{
  "arch": "vit",
  "model": "multi-label audio tagger",
  "dataset": "single notes of musical instruments (NSynth)",
  "train_examples": 184686,
  "gain_aug_db": 10,
  "n_mels": 64,
  "hop_length": 160,
  "input": "log_mel",
  "spec_augment": false,
  "win_length": 512,
  "norm": "rmsnorm",
  "norm_position": "pre",
  "activation": "gelu",
  "head_dim": 32,
  "fused_qkv": false,
  "bias": "all",
  "qk_norm": false,
  "parallel_block": false,
  "moe": "top_k",
  "num_experts": 8,
  "moe_every": 1,
  "expert_mlp_ratio": 0.5,
  "experts_per_token": 2,
  "shared_expert": false,
  "patch_size": [16, 4],
  "layers": 12,
  "width": 192,
  "positions": "learned",
  "pooling": "attention",
  "num_labels": 36,
  "mixing": "mixup",
  "residual_init": "zero_last",
  "optimizer": "muon",
  "muon_scale": "spectral",
  "lr": 0.023,
  "momentum": 0.98,
  "nesterov": false,
  "orthogonalizer": "polar_express",
  "adamw_lr_other_params": 0.00095,
  "grad_clip": 1.0,
  "steps": 2800,
  "batch_size": 64,
  "epochs": 1.0,
  "lr_schedule": "cosine",
  "final_lr_fraction": 0.01,
  "warmup_steps": 140,
  "weight_decay": 0.08,
  "adamw_weight_decay_other_params": 0.05
}
Rows from block 7, named by matrix and row number. Rows with one number belong to one attention dimension. Each number is 128 + 24 x the weight over its row's rms, rounded and kept within 0 to 255. All counts start at 0. Numbers have three digits each. After the name is the row's rms in percent of the matrix's.
# v: attention value (model.blocks.7.attn.v.weight, 192x192), inputs 64-127
# proj: attention output (model.blocks.7.attn.proj.weight, 192x192, transposed), outputs 64-127
v.95 104:117137141112118107153155155108182150131136131134134165157125153148105127129111123157125157136138081150123162159123141153137117120117146128075147161151133123131074116089192140108150150132163145
v.96 094:098141148122123133124110073137107070152169132153163134149111111120135098103132139084106114134122137153129157139121147111086113119103113150135136116088111130145141178117081070124086119109109134
v.97 112:106135118121082112132109173106129092116091128138133117152118107092138127138124142092132133122087150130120132179087121156109136117149117137107105116097129116151143106116149113099159081145125173
v.98 102:112137132099066123146145135106105092161154176145127078176117142133145077142151172118138110092117175156091062110110162152161116131099100171089143120149144128139145138151137138182125100147142108
v.99 093:145190127164136083120105108110156136114132096087143154128095134125117136094142141107151148130083148142131118108151114152114169098114150181111129122142092093105147098140104151153135133093095097
v.100 097:184156099128137118138090112116158173133117172134105124164127127075151104163156137132159127140105115119133084101153183133134171112093108130148146119128161120108158127152101111119123149148116109
v.101 101:116126110167093123106188156093146158120138113117139134112070128079124140157083110109153139122134151117121150097125148121173084120130133126114115162088098120198105155113125122203136119127152121
v.102 093:144122112113122114105141095111126150122157138113126098150136124146155124156155115145157153125110133089134121154133132158173109114152113176152158150124146142112099161151153097112106118147114167
v.103 102:143159101117123138130142121142138124086144086113109161134140133113070136134135130120124159124146088103136171138130115175141167129103120103089168124127180104132160099129140081107116155102106077
v.104 101:131153130157114139105131114157150144157106125140114128132098149088089149121141130119123144097111123095119123121103143109124126120079078145135139109124160114174158140133121157148112122116149083
v.105 092:129109111149114102117112134134125108129112106120113115138147110091118118181161087131123115174152117151104117114157134136126140131127146163169137174131126142122152165155124119115111117106133120
v.106 106:150114123089094101147140150111163131149129154120102095117112124145129096134152140151126126102067177117130054091101140109170101141081113148117110149142114115127151128132112167076159122158091156
v.107 096:118134095088100142116135107130089144136141120171111122157136146103088153171108135090108106163130101130132110132128128115129120121097073149130102079135178143123108061158120069091105115110170145
v.108 094:127129143104149127115142164150132064106143130081181192123158110130134182116066144108143138164126141144137100137156141065109146135143087119112120106141159143150140134162128117109138075129108153
v.109 091:113098113116167121151097125137154172122126122187137137139097145168142094136134116180182100152097100077165167089120150119155139133098144145099149100165077119116120089117152166127151125082146119
v.110 106:130133135109087114134109107123145093142121135109119115142117131097142142109137125095074130117144119143105169146127096152136124125127161142119090107117167127129159158121105118128136080134121089
v.111 103:158140129084117071157124138166138123116109120131158139132134116117145152110121133164134120159133129137095130160126131100121152122093109121163098142151140173138123131145110110175103154138138079
v.112 093:135122148094111120156129124159077149128180145109121140144128104130143109154100170137137124087107162164141109168141160078113130199116078131147144109171135146135142111148114150116166112137117131
v.113 102:151112101106106124131130122126150147133177148143106116144124148105148119116130157135109132145127108120134141119126111185131146097125073179089125128138102172096141129142142099170118137105108116
v.114 107:113119160108149143093117137111142129087068146171118114103127094134157125120160089164105106158114146138152116150151084110119128140108128134129118134159101160161102101111103158101125145140109119
v.115 102:140128119130121092144129122094099129125118151096098084112108150162087107168130172143162113132130180160140126108148131131179092119086090115143153144144142132152102155128138129108144130134115147
v.116 095:120107116127120125155139119131154173152105155142122140152165134139121147119144150133151115147163100070126153152104103129130132139149138134142157120085103117083133124130122154143164113133117134
v.117 092:102123139147151169120119128144129085171146124090120135127120115116125128077102132119108143159107135148163090087133152113095099104092085116130162125132121126120076122069117139073153073141112161
v.118 105:104111123151127134113142128123141127118120150116137117109131149143123093141075132165132175119137147114148164154153135122116118118116152079110151183117163164102123143116168175151167122164112136
v.119 085:121154147093150102101133143139065140146132127141142140123126168146165161114148113122144120117084071126135131140111098095157071095133101134130084117105087103122185120159114132095140156127129166
v.120 090:100166156150127150134120111149150105141166124135140123146150128111122146141105121107130189149154172154102122162120175117145160120088120128136160152133141105131159110084088091111165126147130128
v.121 099:102172121161114119130107118158159082136142112151134144120064149120150150099125138113107148152154117129106137120163138112118162099156107145164122123115096162126139100137129084084117135093150115
v.122 090:127121079106091149117162144114093163163165126151147138121151141105134139109124108140132176089101192107137124170152094149129126122108128106150104153107121124149147153132134142148124150126125124
v.123 110:118126134138091103137136119138149124124148105161093140129137135111136142116144134083174164111135126123158117113132124100146142114124153150105158119115083140126097121097140160143145123174119118
v.124 086:088098137119134096128118118100108094144125120146165126143106138134135147131124161130140112128123171111150139169127119134197150134143133121117098157116092123154164103130102124145149110162113084
v.125 090:115133119174171146131112116136155148139097121132127134125151177139145155138147133103133105164147106137096121122107158125138115129134123110114125124182120107104112143139125130196120156145157102
v.126 088:116121114133179185133118135106132107115118109123169113107133137152132159158132134150168100141131129108148138188134125131118131111189124123125123159130119130148109152144112097134119151115094141
v.127 094:132115145109114119094102147107110106157186074110138104163167148135102151145128134068147143088146111126127131104134101105096105109132110122115145108140129165141115096147126102125139150149120147
v.128 104:125105172147107165129114120100141111121083093100119125142137069146126079163164176136102158115154174144138126110122125096103109124130095159076146167132140164157151137133116157148141140160113122
v.129 107:136130130125108089137126150116128132112106132130113127104167160140160097157146151126147139120105132110126102134139130124144084121128100143092154157124161083130099099150122174114077072123125149
v.130 095:098120121090125129154127155116155118133130122131126133145108138154152168145098085138111084111126128130107153102112124106176161151188181133127133157102077117108098114150105126175121117115122150
v.131 086:138142130096123122138162186138102133135162162166158134134150131124118105121137160148125117116159188094139098148177132134084140113170112092106161090174115148071153126133122120120128123168156144
v.132 113:090156091097125152112163146098112166095131167107171160121147142161091107166126129108164154131094111135134111135114106111137138127124092156085124098132095138080086138139129162116075117158145132
v.133 110:114183076091154152106106101092081130164151081173113125155131152112114131182126152120136134143119127150097140106129116113130088116133099104081122138105141144098138153113097169147096130112107107
v.134 104:122147151153155158169122146165134135126082118124155172147124142140085143162090124146063140144142114116134099111116152158127171134137172111142116155127085145134136171154144097123127174093077123
v.135 108:149135121087127116130086119161116114129127151113112082083137136124138099109112096177124169118130135175111132121143107117087126116137159108131126144090121130142168119136153101155100080140112089
v.136 105:115125119128151096122110140129134089137122141106148127096157162117097159110101145109152156112100150161107133135112093105121095188146147129134186103162154110130135110089161116085184170118134170
v.137 092:113162160111133097142125121097130133132162153155134139142143141112080145123153187102119158167127142156139086079112176141166174110155097128107145121118160136086107142115121069131119152128117115
v.138 092:120124145103176087112165127104134152141154077155140113122148097137186130126130128133111142098143149121151093127114124128103153110107123157103150150137156172115117155116128130170128131092169141
v.139 098:130155124103139143130135118139141099125147141113109082105077090106113152147137187124085119174140089124149161101124088095135144115164139162127143097092135115137121155094117139109143138146096115
v.140 101:085166137180078088121137133108141129116126143129148137086156132145117158075140094164105145126088130115129123130110096084170119089111093109118090146123132144128153150120114107116104154127144110
v.141 097:114125146101078134140198122091135165149166157116145148158118130098127130103120142168097122141129138138157129156099162117122116078098132113129099150119106140163140109148134117123081179127154133
v.142 091:131133104116095150100126108150131192131115147152090146095080165138086111138149110154117136139095138151132134173124162150148132078087133143171124123176114085172117135173114183142099079121147108
v.143 109:144119162146078112128153161090099147120159117148156084116152147093124111143124131126148116122132169126127104136121130093130131099113128152127067187110164095096121162067173116098127145132097179
v.144 111:126147130110130144099141088099148160115132155138131164139100119124136102178086116118136151137132114138133113133187126115128136104100141136125099103154096201116116175113170148088074109173173113
v.145 098:152167132164107143104138106103134164143129194147099130116128101118093114115142123122109137125134171111131092158109141106151132152148178083161139094111112122134112124108146126128151115145099111
v.146 104:149138112097112165134110124115120114130182149151095105146125136108136145073096130148117151147125157152110171114098167128158159150138140125152137139096116137143119157122112109112131161164169179
v.147 093:117115144141107106108133141123122120110122148123134111095130180119120087094148142100169203119146141144155129125111162109108097131151088145136156155106110122149123144128106127115121114071149104
v.148 107:135110118137129132130092125125092125086163118116132161099159174176096147148167158147067106125117102129097128104132115120129106094131102119127164146134116116119150114140143118157098140154097096
v.149 093:137162156124120138123127152160102121118159156121125159132097122095121151133135128133137074115100125098094082125137111106153136117136165143112114140097163153130100157129143135106122114179139118
v.150 117:128151091122137141107100137087139166155138135110104123129120136094152118139116161110106141147072151120121096151110098070121100123106121113089099124100148158106147143115119163067100122109138138
v.151 108:121112124108138118105155150085149146134141145115111120140131132148126119145083138126150162093100157121090126136162111101139112122189123128141122118122096105120115130175132136102105098104180140
v.152 100:128134171168143115139152107180120168136094111104150157125075118138135138177122124141079120144119073091157119122122081176093112135142140112107129122140147135152135112128123062126121163111130084
v.153 089:099169140143141090149097127140085162153117101126141136075119127181082130134098121088123157140152108144116154096191120148109126115080141122138131163127143153127151144134096123097110135131137127
v.154 113:133102120113090122157137156145115132117107135142079126126148121120117088121128109146141082101130151131138097133108134089094177092086123139121117121105178131136162122129087146142116124096140083
v.155 103:156129142149130138120151132049107141131101121117109134138130107119105115142122151145120118149111100094133126160125073132091131121107101139097128136159136148150159147104103133112114111133185114
v.156 088:131094109115120150110132137088112153135086143110091157127135166121150097143110127134108120137109147115136135082123099123098130168165156122080143117099166116142111172082131172105117148124097157
v.157 100:120086136117154129106128128150139158127086149133153127125118139154126117110091068182126127110165179123116139117129163147104119161143101144168149129130106130109141153126173088112145132103112108
v.158 107:138152089162157150128115123173154085086087085128147176167144128168171136085109087122117111136136087135143156133146119143137128123120155134166158152127121097104159158174102117175144084137160139
v.159 094:127142149144131118136140164119099145143143148142118107168087121122126102127132115092149162125126119087140107134114147124095175119157124101103131167127102103130152109147071154151097099093131073
v.160 115:165190136114129107140142130075101163135178121113182122094157151150171135129115143142159102109105108159113164118123147093139109140099102162132118151114149126141131108133137121108109146137101096
v.161 112:140151137126090153153137125137113104120127162108100119106149165133098128084076115086120137117130163213164126119109116145139095119116093102126118127145117139152123142138138117105127100088128136
v.162 084:143096094140124075090081128163094089131143097177121124115078143131149156149126085099121083144119146168152132170176154126115121151147147134117129151121100134126144145142121122140158147121092140
v.163 104:142110144152129126122178124104135135108109112117153107152126190102084111114165190130122130152134117135138123151084143146147101089111122132092111117114087149130144119096134153131099095153138132
v.164 106:137146149159139151120107146076111131151135160130126128120110119165143146141121158156098102149084157117121137134139141133117052132155113127142116121163125134142082141103113107108146098137142110
v.165 100:106124121104150138127149079119125155118158177128146141126129147149132143129151147140112139098122116105115137126161135152162178112113109081107143165128100107126089149163117084148117174111150180
v.166 100:059121112119138143154108154163105129067159116110090105101154180148134133176134148130148153145173129145166125130136072095110169093146150123171134141115138164140117118171139143111119113138144132
v.167 113:128116110131086129096127130151107118109151123119149136108110148117136122120137094125159131160120105129141144120162130158104138107102101176102093128077103167105174127140152111139161098117157120
v.168 104:095121143148150132110089124142168089105129115116088126122086122107151098122146117152148116100139117096123115098108150130125130092118153148078115114160153138129099163144101120116087124148109096
v.169 098:139111135093171151090082144154088122153116105113120097144123118148116116144087151149143166126120116122099128129124126148141078109140072121129095154139120108132143102084115161128115139090133125
v.170 103:091147117108158139142116125132144095139115116104147126143120158100147163135103129155172120096140105138148112104053144116138100120140174144110111084118098107080130101128117141147099094140180144
v.171 093:139134105151139113094121112096135119112126144138104099138142136137162162119148103155126137144189140146078164123153122123117098188136125156136109128136116154119093164105161170148175086108106150
v.172 104:161147166117122113147107175093149193126152139121118114139149133089154147127077147108133149119117139123119136162130061124148171122123126161131162117114167201150108108153154153130117142135125133
v.173 095:146137114129168134132145121118122145112114162133136091116170123191099141126129141140102117142114119121098123144135120130119151135108103114160137138116151127127138103050109093113141131138145090
v.174 104:093161131141130126148158123122100174106135102126076141131117094128106109115133077085131164126139095100129104098138139076153122189105154123190099163121130150097104114144132107114090159110158119
v.175 111:132126109147158108150105145093147125122116117141120077137113128134194169091169119133119119123139117110149121132112135090098094111100113101090127100140132120119126138107132133124113097139138151
v.176 114:156142120108123164139198119127130134088109113119143108119127126113155132175107100122159120123124118129158082172140141098115096100127101140160140128120133116109145152135120153100150080154163112
v.177 107:170129132131125099099139124112112090115163174163126113159153106129156108128127141100126108176108146143161129125106174149107099128130170136075148104179098142119105143124166148127074153155101149
v.178 095:131117096136087115142139139136155123157127113119117158113168121109134125116136120129142173122138157129138092130112128129132141107162152112150112077094158131113106132137151087151092145160149088
v.179 096:104116093112154161123175127116148091110102140127086156123168105118141171149108117145126100139145130098138181132098089139138117088147164149134104125104152092129159125130115106140147088107163142
v.180 096:157132116113121132135134165095149120151143116144112113139147095063092086120121140140164135151130163108117122096147147154098140119094088124100166122102159100089155121131137141157141134176141164
v.181 105:142148096127143137086098128156082065145162111122162141152160130124133131104147127137099146133149161123133106108129168136108141171186147149112123113144142121113147109083131140124117118094063145
v.182 103:097113135142114161112153094069133135125106108098093109134140179160130128156121121133121094112142142158198127149143126139130134130124099129148107114108136133150151171134128136141108119160152102
v.183 095:105124121148143112131131147145087113141138124121121117105110148128107118111115104125145127089131114146161135090101161097113146140143141135116154141147152144134145128128120075076156110146144108
v.184 104:106125132143135158176155133071144141104125113114111135125108131112118125107124141114087107122184136140138118086145121142111100130103143128103142156095098126138105149074118150157143154119152139
v.185 114:157136083172140154105139147097122139142126141114155073137137122095113141096131099130144138105147170080133111063167161133128119116103165117146145142120124105138116142144136135112170096155105169
v.186 105:090153129129136138167128110180126107101096084140127131127106131142122113130124135171117144141160164115152120167119137136111056106113132077140161130086114097146141127135137127133117104108153110
v.187 099:118095101084128128143171116140121124123138135137118115108111121122126108109128121163145142105136089104117117123138109171141111111164119121123156138147107114125157124145160175129105122153159156
v.188 107:107103115126088085164177164131160138153140111125137148144153156136133146134190151123170126156098163101110089101111136140138127116133125112100132134143126136132121171153143157141119132088165140
proj.95 104:148119127108086167090120094149106120106141109134119155121132107096172118110125184133117101174120145099148094136103171090078103152176133150160127102158166103128147127124119108117131122121114129
proj.96 082:149140088130120118104143131136146175120138161165123091115123175125179158101140086123116121122121108138147086114146078150139168129130071200154163111198151142128108119141146121131133135144133149
proj.97 102:133134134131109131154118124150127139125116150110120141084119165138135136132126105117118108116137110145111123066131143094163152168148174070151152122083124143126103125127128146133106113126163140
proj.98 103:139121120129124107136094164131167108131092119158113122125104124141149101120095103118091116151124101132112135101090149082119126122122156117117085118137137125143090102145160081113185130121146114
proj.99 092:124109093146133123125103140155113117140120153138115114089121127159187135149098093119173099156124097148145170096102121102109114162118109117131157130128178152148142083113175074079141150132145116
proj.100 100:118102141132120100124137131120121110174125107110117105081139135146147155157125097154121123142121148150155155121139063163106084122156153181143090119093115153140135107122171107110158110123101128
proj.101 103:067125180132125133149108127097147099140145131107139108121152114128111133072142115143126089138088121133099126142130169129148153117149151092137161120155135183057112105143124097103119118127114123
proj.102 092:094119137186118144114090154113149106137129130155114119116124107155095149151113138121117145112111098165126104111145129149118098154107123125136116116163149136127128139104110154179138176141148120
proj.103 100:140115136149156098123113128074168154100113168099122129096151111146146119105133147131154088152143103174078100118145152127126125165157150108107106111130173145124079139085079169163137130185129150
proj.104 089:146100155123131098118151121095130130121138127108107104138099134138159097165161141132106096190153132115127120124114144122086089160138144168138131132155089173128135090109071128129129106120074089
proj.105 086:113125127126127119108114084153158131135126105168121093120165103128152153111145118138129138127112125136163161132138143162160105153154040168137142127091134107128094135160121103106116166105129155
proj.106 096:097093123149139161110107111138136123093102146130141119112140166137136128130074118117123179168144100105164148129147110177140141117190160100102162140105136109110103122127158078158119089064131109
proj.107 092:126142107130105098113089101133147129127104139145143133116142134124116143117164132170098127102159154115134133101097155104126183157153181137121162104124108112178130092137128107163159110143111121
proj.108 087:158124132124120142112096118101118112118145095120080162144098157123134081120161128116103131123104147095111150147159100149103113128142183158111137137134106123115161149056156137140145130109140118
proj.109 097:129128108120100106148169116118093133091114135134122096124131111090135195132135156149092111157152112088112106114128108147144172087097171110143104110122115100134113158151131165130088131166112103
proj.110 099:140094086110151129161178138121144149155143118188138125148139154106112101124120111123119133146143136137141107095159137091094142152129167124139126117113102121154083130114135106132119136139168161
proj.111 096:115131138121140137114094162129105132117173139139136128176122126113156127136151144137159152113109115157083154155122102077125123148132139125086151080124162110195119154122146154143131103082128148
proj.112 097:145135106114133163108101114126122127129104133152130120123160147146090118145140123141146141153120142125163083146103124208130104119134132080119105166119101130168134136118163093126144148106095163
proj.113 090:113139135116136103159177163128102091126095121171109103115123144121162164122122137118098142113147118157088121126119140080133122129133113131152138074104131150119096130104142106136153117122153161
proj.114 104:135106113125125147136167107128147107135140112114117148145176148113119132126084113138090120137112138098042138172138151096152135103112153096122147142090119130105126089130114165128122099135128127
proj.115 099:143126122108129131103085115150122089141132117115121130132098125087200084112136139134116155138096072098077101129121130146053115138192129125137110143078130166088146101170142109141133163116143118
proj.116 101:136149134124122084092133135079124129111104141144126087157137133135160153121108130148114134150121101152154147096107132139137134176117158172116099125115123147158069132163126106117092111168128115
proj.117 092:126089122144147170129133097140108111106104178100114139144132101181120139179128135123131121130105142072136124148119132114138150144141157125116149116158124103104182133147122092171133103132138139
proj.118 099:091135162128126097147127126108113116138133127147152096165112117088105155106155141082118169145126116142104093143136137142143122149153136155157146151086094148129108134147147099098113142116169163
proj.119 084:172140112133118111159165120159110134114087124109105104138080081154089113136114112135164125138159119087130104147125148155117143150115154097124146136088178102119134101171105107094109133119098102
proj.120 095:134109115097116140144102131142135191141109160142115122121111113125134097111147107114137086142099104104171133139136096132121136120155132110123121113140080150075128103110154161169151105109115107
proj.121 095:153098157079129119147119138153112122144089142140145119099140131132150106117117108096085094115109119141137106150131107104114137145099175122108142089151131138125158171128106119113115138120140129
proj.122 089:118110117158130135119112104143128113102094106144133124118095126098132121116142138111156125100173136198157136131103116117146138144107113116119177144125101129090156086132147091170131104091118152
proj.123 099:097117140133130154114137091112108110136158156164143103124127112142108135107141137131122132178084083126116118163127169101150158136130129081126127118113099120098147115113109114174137107151116175
proj.124 091:150137112141086188180110144089138152134156117113130111138126143154156117126133109137114150134114126158117109096131187089086195128092142145113168151108127121139113114145131150144151127115134132
proj.125 090:145158127135101106145158155103077154151159124151140145139156128114087116112096100129140153085132089131128119151139101133134098104078120131145157119130118114134148101126092124055135143106136143
proj.126 090:075109141117128100147128147153169165110116121160141169142133109111128136133114112129130140113123151146088167147146143114087075148122113109156105171120144136128200170135117125090132154134147099
proj.127 091:134149125155113128176124102149163112097115124175089141132098083123145114153134111144127128176129105135160121088127176145152126152143130167075149138150103056104118109149090146130128139105134113
proj.128 094:130127137151171140149100095096118137114115138166156118135121171113099173124117130104120101120094116176082103149108175117157124100143088088136172144146130092122163139102148117119115117114135112
proj.129 098:139147159139117136171171103107117144124172128105153103142082143131126132117097109152126099118126098137129168155143144138138143134106171108136117126099106183193106104114131139124163152118117096
proj.130 093:077106147129096100103164118109100109070142125105125093127068088108111090115079134129110103119140114125111146101140119127119094129108137142089074119106175127151143152117117137125117146106115114
proj.131 084:114142139115132096131138083122167144126082132143102107174138134134126131147094133144129102129102118140147194143081066118132095131096142147118116120146094134136117093160140067149155118096104142
proj.132 107:117113157196116139157094138143103119138099112164124120162130137084161132086103155156150081138164131143135131142142139122075125115161131113063112122137131170098189107120144091133159142164159124
proj.133 102:145124136126086126140111144148081148137080174153115093130100147153127132092088127099103134172158114147108120101116117109111169118184147153115138119136079113155131142168144095135138156109108134
proj.134 113:129092126106128143074101107118171142081216126144081119141112124129128110094159193145157152117114122119120120128147115140121106126131147166135148133136138151100110119117141133138102121156162134
proj.135 100:128110106125152113123132150080150162132107135147125122086124138124127177091154167116130159165092162144141139132129093099157121131098129135123114145126180132068104155130109118109103108082156126
proj.136 102:111141104135145136128175115183118113127147117192155111135125122116134109159146163129140108147167099098141108102169108149163104090084127097138094153150111154111104120139129161157132135184139088
proj.137 094:137125121148124111142114113178123126132086078137139137164087133120187116151107115139144153094091102152094183143131145120090107109159139149146115148142134133150123113106111176140137086151127122
proj.138 097:152162126141130127171149090122071097125112160120097167137094139123116120102101129104097114182086144155162128153113115135108114121153127109126103121144095155162140104119160131186148107140133146
proj.139 092:140124153059105127123107120117098148125066108140158159119160141145132143109126124125153131113134106128151102080140155116122118124119081138149155134153102144125105132154119134136136160098151130
proj.140 102:152154139108139132147145113123131152130131104107094149137123101141136076134152155126201151129118160117122117162119137141045126103132145138094176137179115128160138103113132196107131119145108126
proj.141 103:130180112136193131115117155113113117115109117143153115171120103143151146142148131147136153157102124130117154124129096146090153173160088134141176129161150150106117147139126113139122121121127132
proj.142 087:094148129134160133119145151073087135102117112119151117146165098148172116117068119162113085127116108155091132111159117107125161165138149111093094126073120140142104120115134128068085177108116108
proj.143 101:098158054144135119140121123171115115185127101110101133150093123169129145144087139108084150124132082153149109152142125120102130117155109094106186126132124151183126090116110157153129140140200092
proj.144 102:118136100084122090180148160159089100127116100111095151134141147126095119092128104150123155119114133137139159116116089110102104097131122145098141112149125145182125148143148045089130179113137131
proj.145 098:090105108109168142141146149133130134134122128100171138130106086131136156077102129105155140112123093164089129157129108151158105146079131127110120169117125148114140126148152118116161139126145119
proj.146 104:150121116120114165192127147135096149178101103120121106113125152143106147145150136177134135084148116136115089117106123133065133105125089108146120148162134133119085111125122127108121119128148131
proj.147 091:137126152119122133143147165106166150129143137158099159110133077107123124139151126091129136137109146148111146117123089145147127139076144103072137084139121138099146154128142148162128083152104143
proj.148 091:082120109106101125115136137149167152159113130153130169195115109150116130099083142169168139144142116096126167149106137135121168136099130166118098112122153114123148124137110152106104151147104111
proj.149 092:092114111105113117123105099107162132128092138160123096125130130129122179123111173159120173100187125144122134174166125119112108098140118100159152075111108099138141106137132084121156115135114139
proj.150 102:127131156147146132176125171166100115156075132140155135108115118105110123116118096135139099147161124151159147126154060155076122109100157098137174118120125131114133100091123103115091154137139115
proj.151 094:152114122130132139132121108117117116100121109150125111105129152148134122146109129095136107093144123125117143119089129141089139106128121116081134132111154150134108145109169054117126157130121087
proj.152 104:112126114101126116111107116084173128099173173141117143131183158113102131094120109149127103057151152092123161126089110107123164132119149127151115137149100144130133112112132144143116127134123150
proj.153 080:140124122113139148109146136138122106125102146139150138116188154102113130125151125154129092140086152162165153116118121093159124067168152094109092136083117114150099131155146131195129112102118118
proj.154 106:109113148179170108110135107099144098136133138113123102142118115156144187105162130111137176116103114159100171125169118100165125146137124134142147122134114116144152135148109137107156127128156156
proj.155 095:146118086156124141176105109159107123110119122128114122149161098116106124132147171140082131108107131103154153137127160125120119107171112144148150110117146104134118092171150123125151116138089146
proj.156 087:089159156126179107171124130136128120116123119135196148124114103136096126125129124108119156074155097113129176135163121165156145144153094129107143142101096130122095098146101085096150115142138123
proj.157 098:114105114056150134133164125157164170098131115134126110170133135131143123148165163131154139152127165166119164144113120110145145114111139151104105166152128122171118110118138105135121111145134123
proj.158 104:124119150084136140124125122104104125112186180109098113134138116092123109134151113125165160142117171109085109105100124116125126164103118132097088123148125115123090128105130140111154137148084177
proj.159 089:091125114151106130132159087126137126089127155127122135091136105112138139129120118144104109125119147142110228113115132117116163153100101133123116114099113133123128145119148138125153121098114127
proj.160 116:088135084109106154123110153133190118139117133099103111109141106093119121131130124136118128157113128132141144167100151169104118083125132131130119094153118118124107127076135151145117112145137130
proj.161 121:142118137123148131126108110123099116161142086122167105136114100109162144151132135130158114123135096061132122124146155140123125145121176130150141142124138109089126154123134143124110099109086105
proj.162 094:112188154101074183187119159123143144126120153126154155133176125096140114101141139115125159123082130145089060100130106164127140116124132121102152141129154126138107103109141133119123173127142144
proj.163 109:111134095101118131085118110123146090153137131124132143117128093134133145132141103133147133106136143121107151093162122112108137123122129095170114136108104101097118130133118097105173124115110124
proj.164 118:094119149125109129180164116130119130168143131104141152152131099100122120108144119117151137094124142181134105121087131118145156126131100134133155102133123125121149139108158197148089130123139124
proj.165 103:103123138092148124130104156149083134154109094087120107151137113124147152118076132127133078110148153142130086106147147124070087122144185130135130119131175145138141097113138138143144081116095161
proj.166 108:179108116152145132129147132127119130144085139118156147147124079130129134149133130140142087125114146110109141120134124157147144163119157129112119109130128103107114152088111129181114150159158116
proj.167 105:128114151156163163112076103135150079116144148165098110147135103159167099152113132146125128095147120152135139125115138135075149169172173115144180098109187092156128106139149134108124142148111137
proj.168 108:133148128125123127115124136138104168159149142142136112134153145133066162111139137134092140129155136115128190160131074155107125166086110086144138129106090140149143094105175082093145123101122157
proj.169 112:139121142154092105127138119097167128122134146124155132120109108111113153163170114108141077120149120124141116119084133097134147120114177091106147125074104168140121131150124128127130094192104173
proj.170 105:145116080119128134120176077127145142125103141148138137080133119151138126135120115099142121108084130120122159137136117130111145122122073124154156148130188201153129163117137104108151159114149128
proj.171 102:153131195082138115103116118145147123124134129156151123136163142108159122063155151118114115120114138112150147141105101155141155109154160107100120133089149144137164162148100137079105167154141121
proj.172 104:103131124111108097112137095134145099105136148099133113127095129175149109111156102124105118122122127132151101138129127154139151139122126097111104153131157101141140154113113106173123134119114107
proj.173 107:098110134146104139113118135134138099168165161135158184113105118123122091148129101084139153133147095150114125122055133132110114140125140150156116123117103107137119127125157134110179131099107152
proj.174 110:145116138105129105085075146144131119155128117174158113119160157146131166110114130112140094163130136141090117124123172155120113111168107151091149088182102079151142120097160150116149107138105145
proj.175 109:112142110121130121097116122120104114120126094161164128127152112105125114126134116111111142131125149151131129095107121092147151137087107166160091144109111109142112147167108171125101149129160115
proj.176 114:129130105140154145112113130120102140132139151121124169132099128114124085132136162189128126075155134144154112102118121154132108131109130115116144130121106168174123121099097101128110179098115134
proj.177 108:088141161137162138126074151161140113129123063131110156117129127124107154139106120116145145125136098108106119102146101093132151139114109126140099112089141048159133114119136110102130117126126105
proj.178 097:136100153184167106104123134141095113162120132153107117119096114114166167115119103114135085092132122125127156141118112126130137120147107125114119122168131109114173115150127131170116083096107156
proj.179 102:110151103157146128111098077131105114123162105161124127124100171108107127098107117118156114091168107171135110051154154117127150149107124129095120121138090145115085096179103156126133127155104154
proj.180 105:175111116130123152168110120156113122112139144153072112141155154133137163135105134129134083128137078164143120165101132115145124152140141135148095130122120153097133134136127097062120130116076101
proj.181 106:114057149127135120170145105097181127084096164128115114162133108120139084145111136136101104147122147103138129165177123106117136083105132099137132173105124092081119140141175092146120121148168147
proj.182 107:162147146109132098150133140140130154137138109109118161126169111128126147114148173109137142136092116103090168137128114143152128117164152115108121124137136120143207064125125152132127128089121085
proj.183 117:141107161104117158177088124152135109111167167165131089115171125135178125101116132114151112158070100141119152127148128159121107128114142117148109114089121127093100103141120196119110159080144125
proj.184 109:150159094084123101094161119136123133141090107144121105152155109153133150145122157127168149137122138107074113171102152135137141156090113140137116096143149120150189110118106120117117101151097145
proj.185 124:137123146106129114146136122109107156097139113119113134150156117149102120113121118146163130110106117154117111103122069100124133154137138149148127146130132130075133105136118170108131158134130108
proj.186 119:143182118163147117110133108105158102185180116113144134117126142110112154106165132128131158146147139113113141091145140141119177156135120159151075136135169124160173120117111096104095171127143145
proj.187 101:147133157117125166144142141126118132100087104127112132182129145134123128156131130145157088136119162149133139134108150060144127136122135150130142107073148138093096162125106085115158163117111095
proj.188 108:151132152133179137097094144102101166107114118123107103098134115119140158126067125125113117116127105166135173134115102141073089136079078126142117105083134108121104142119150155185132109110103159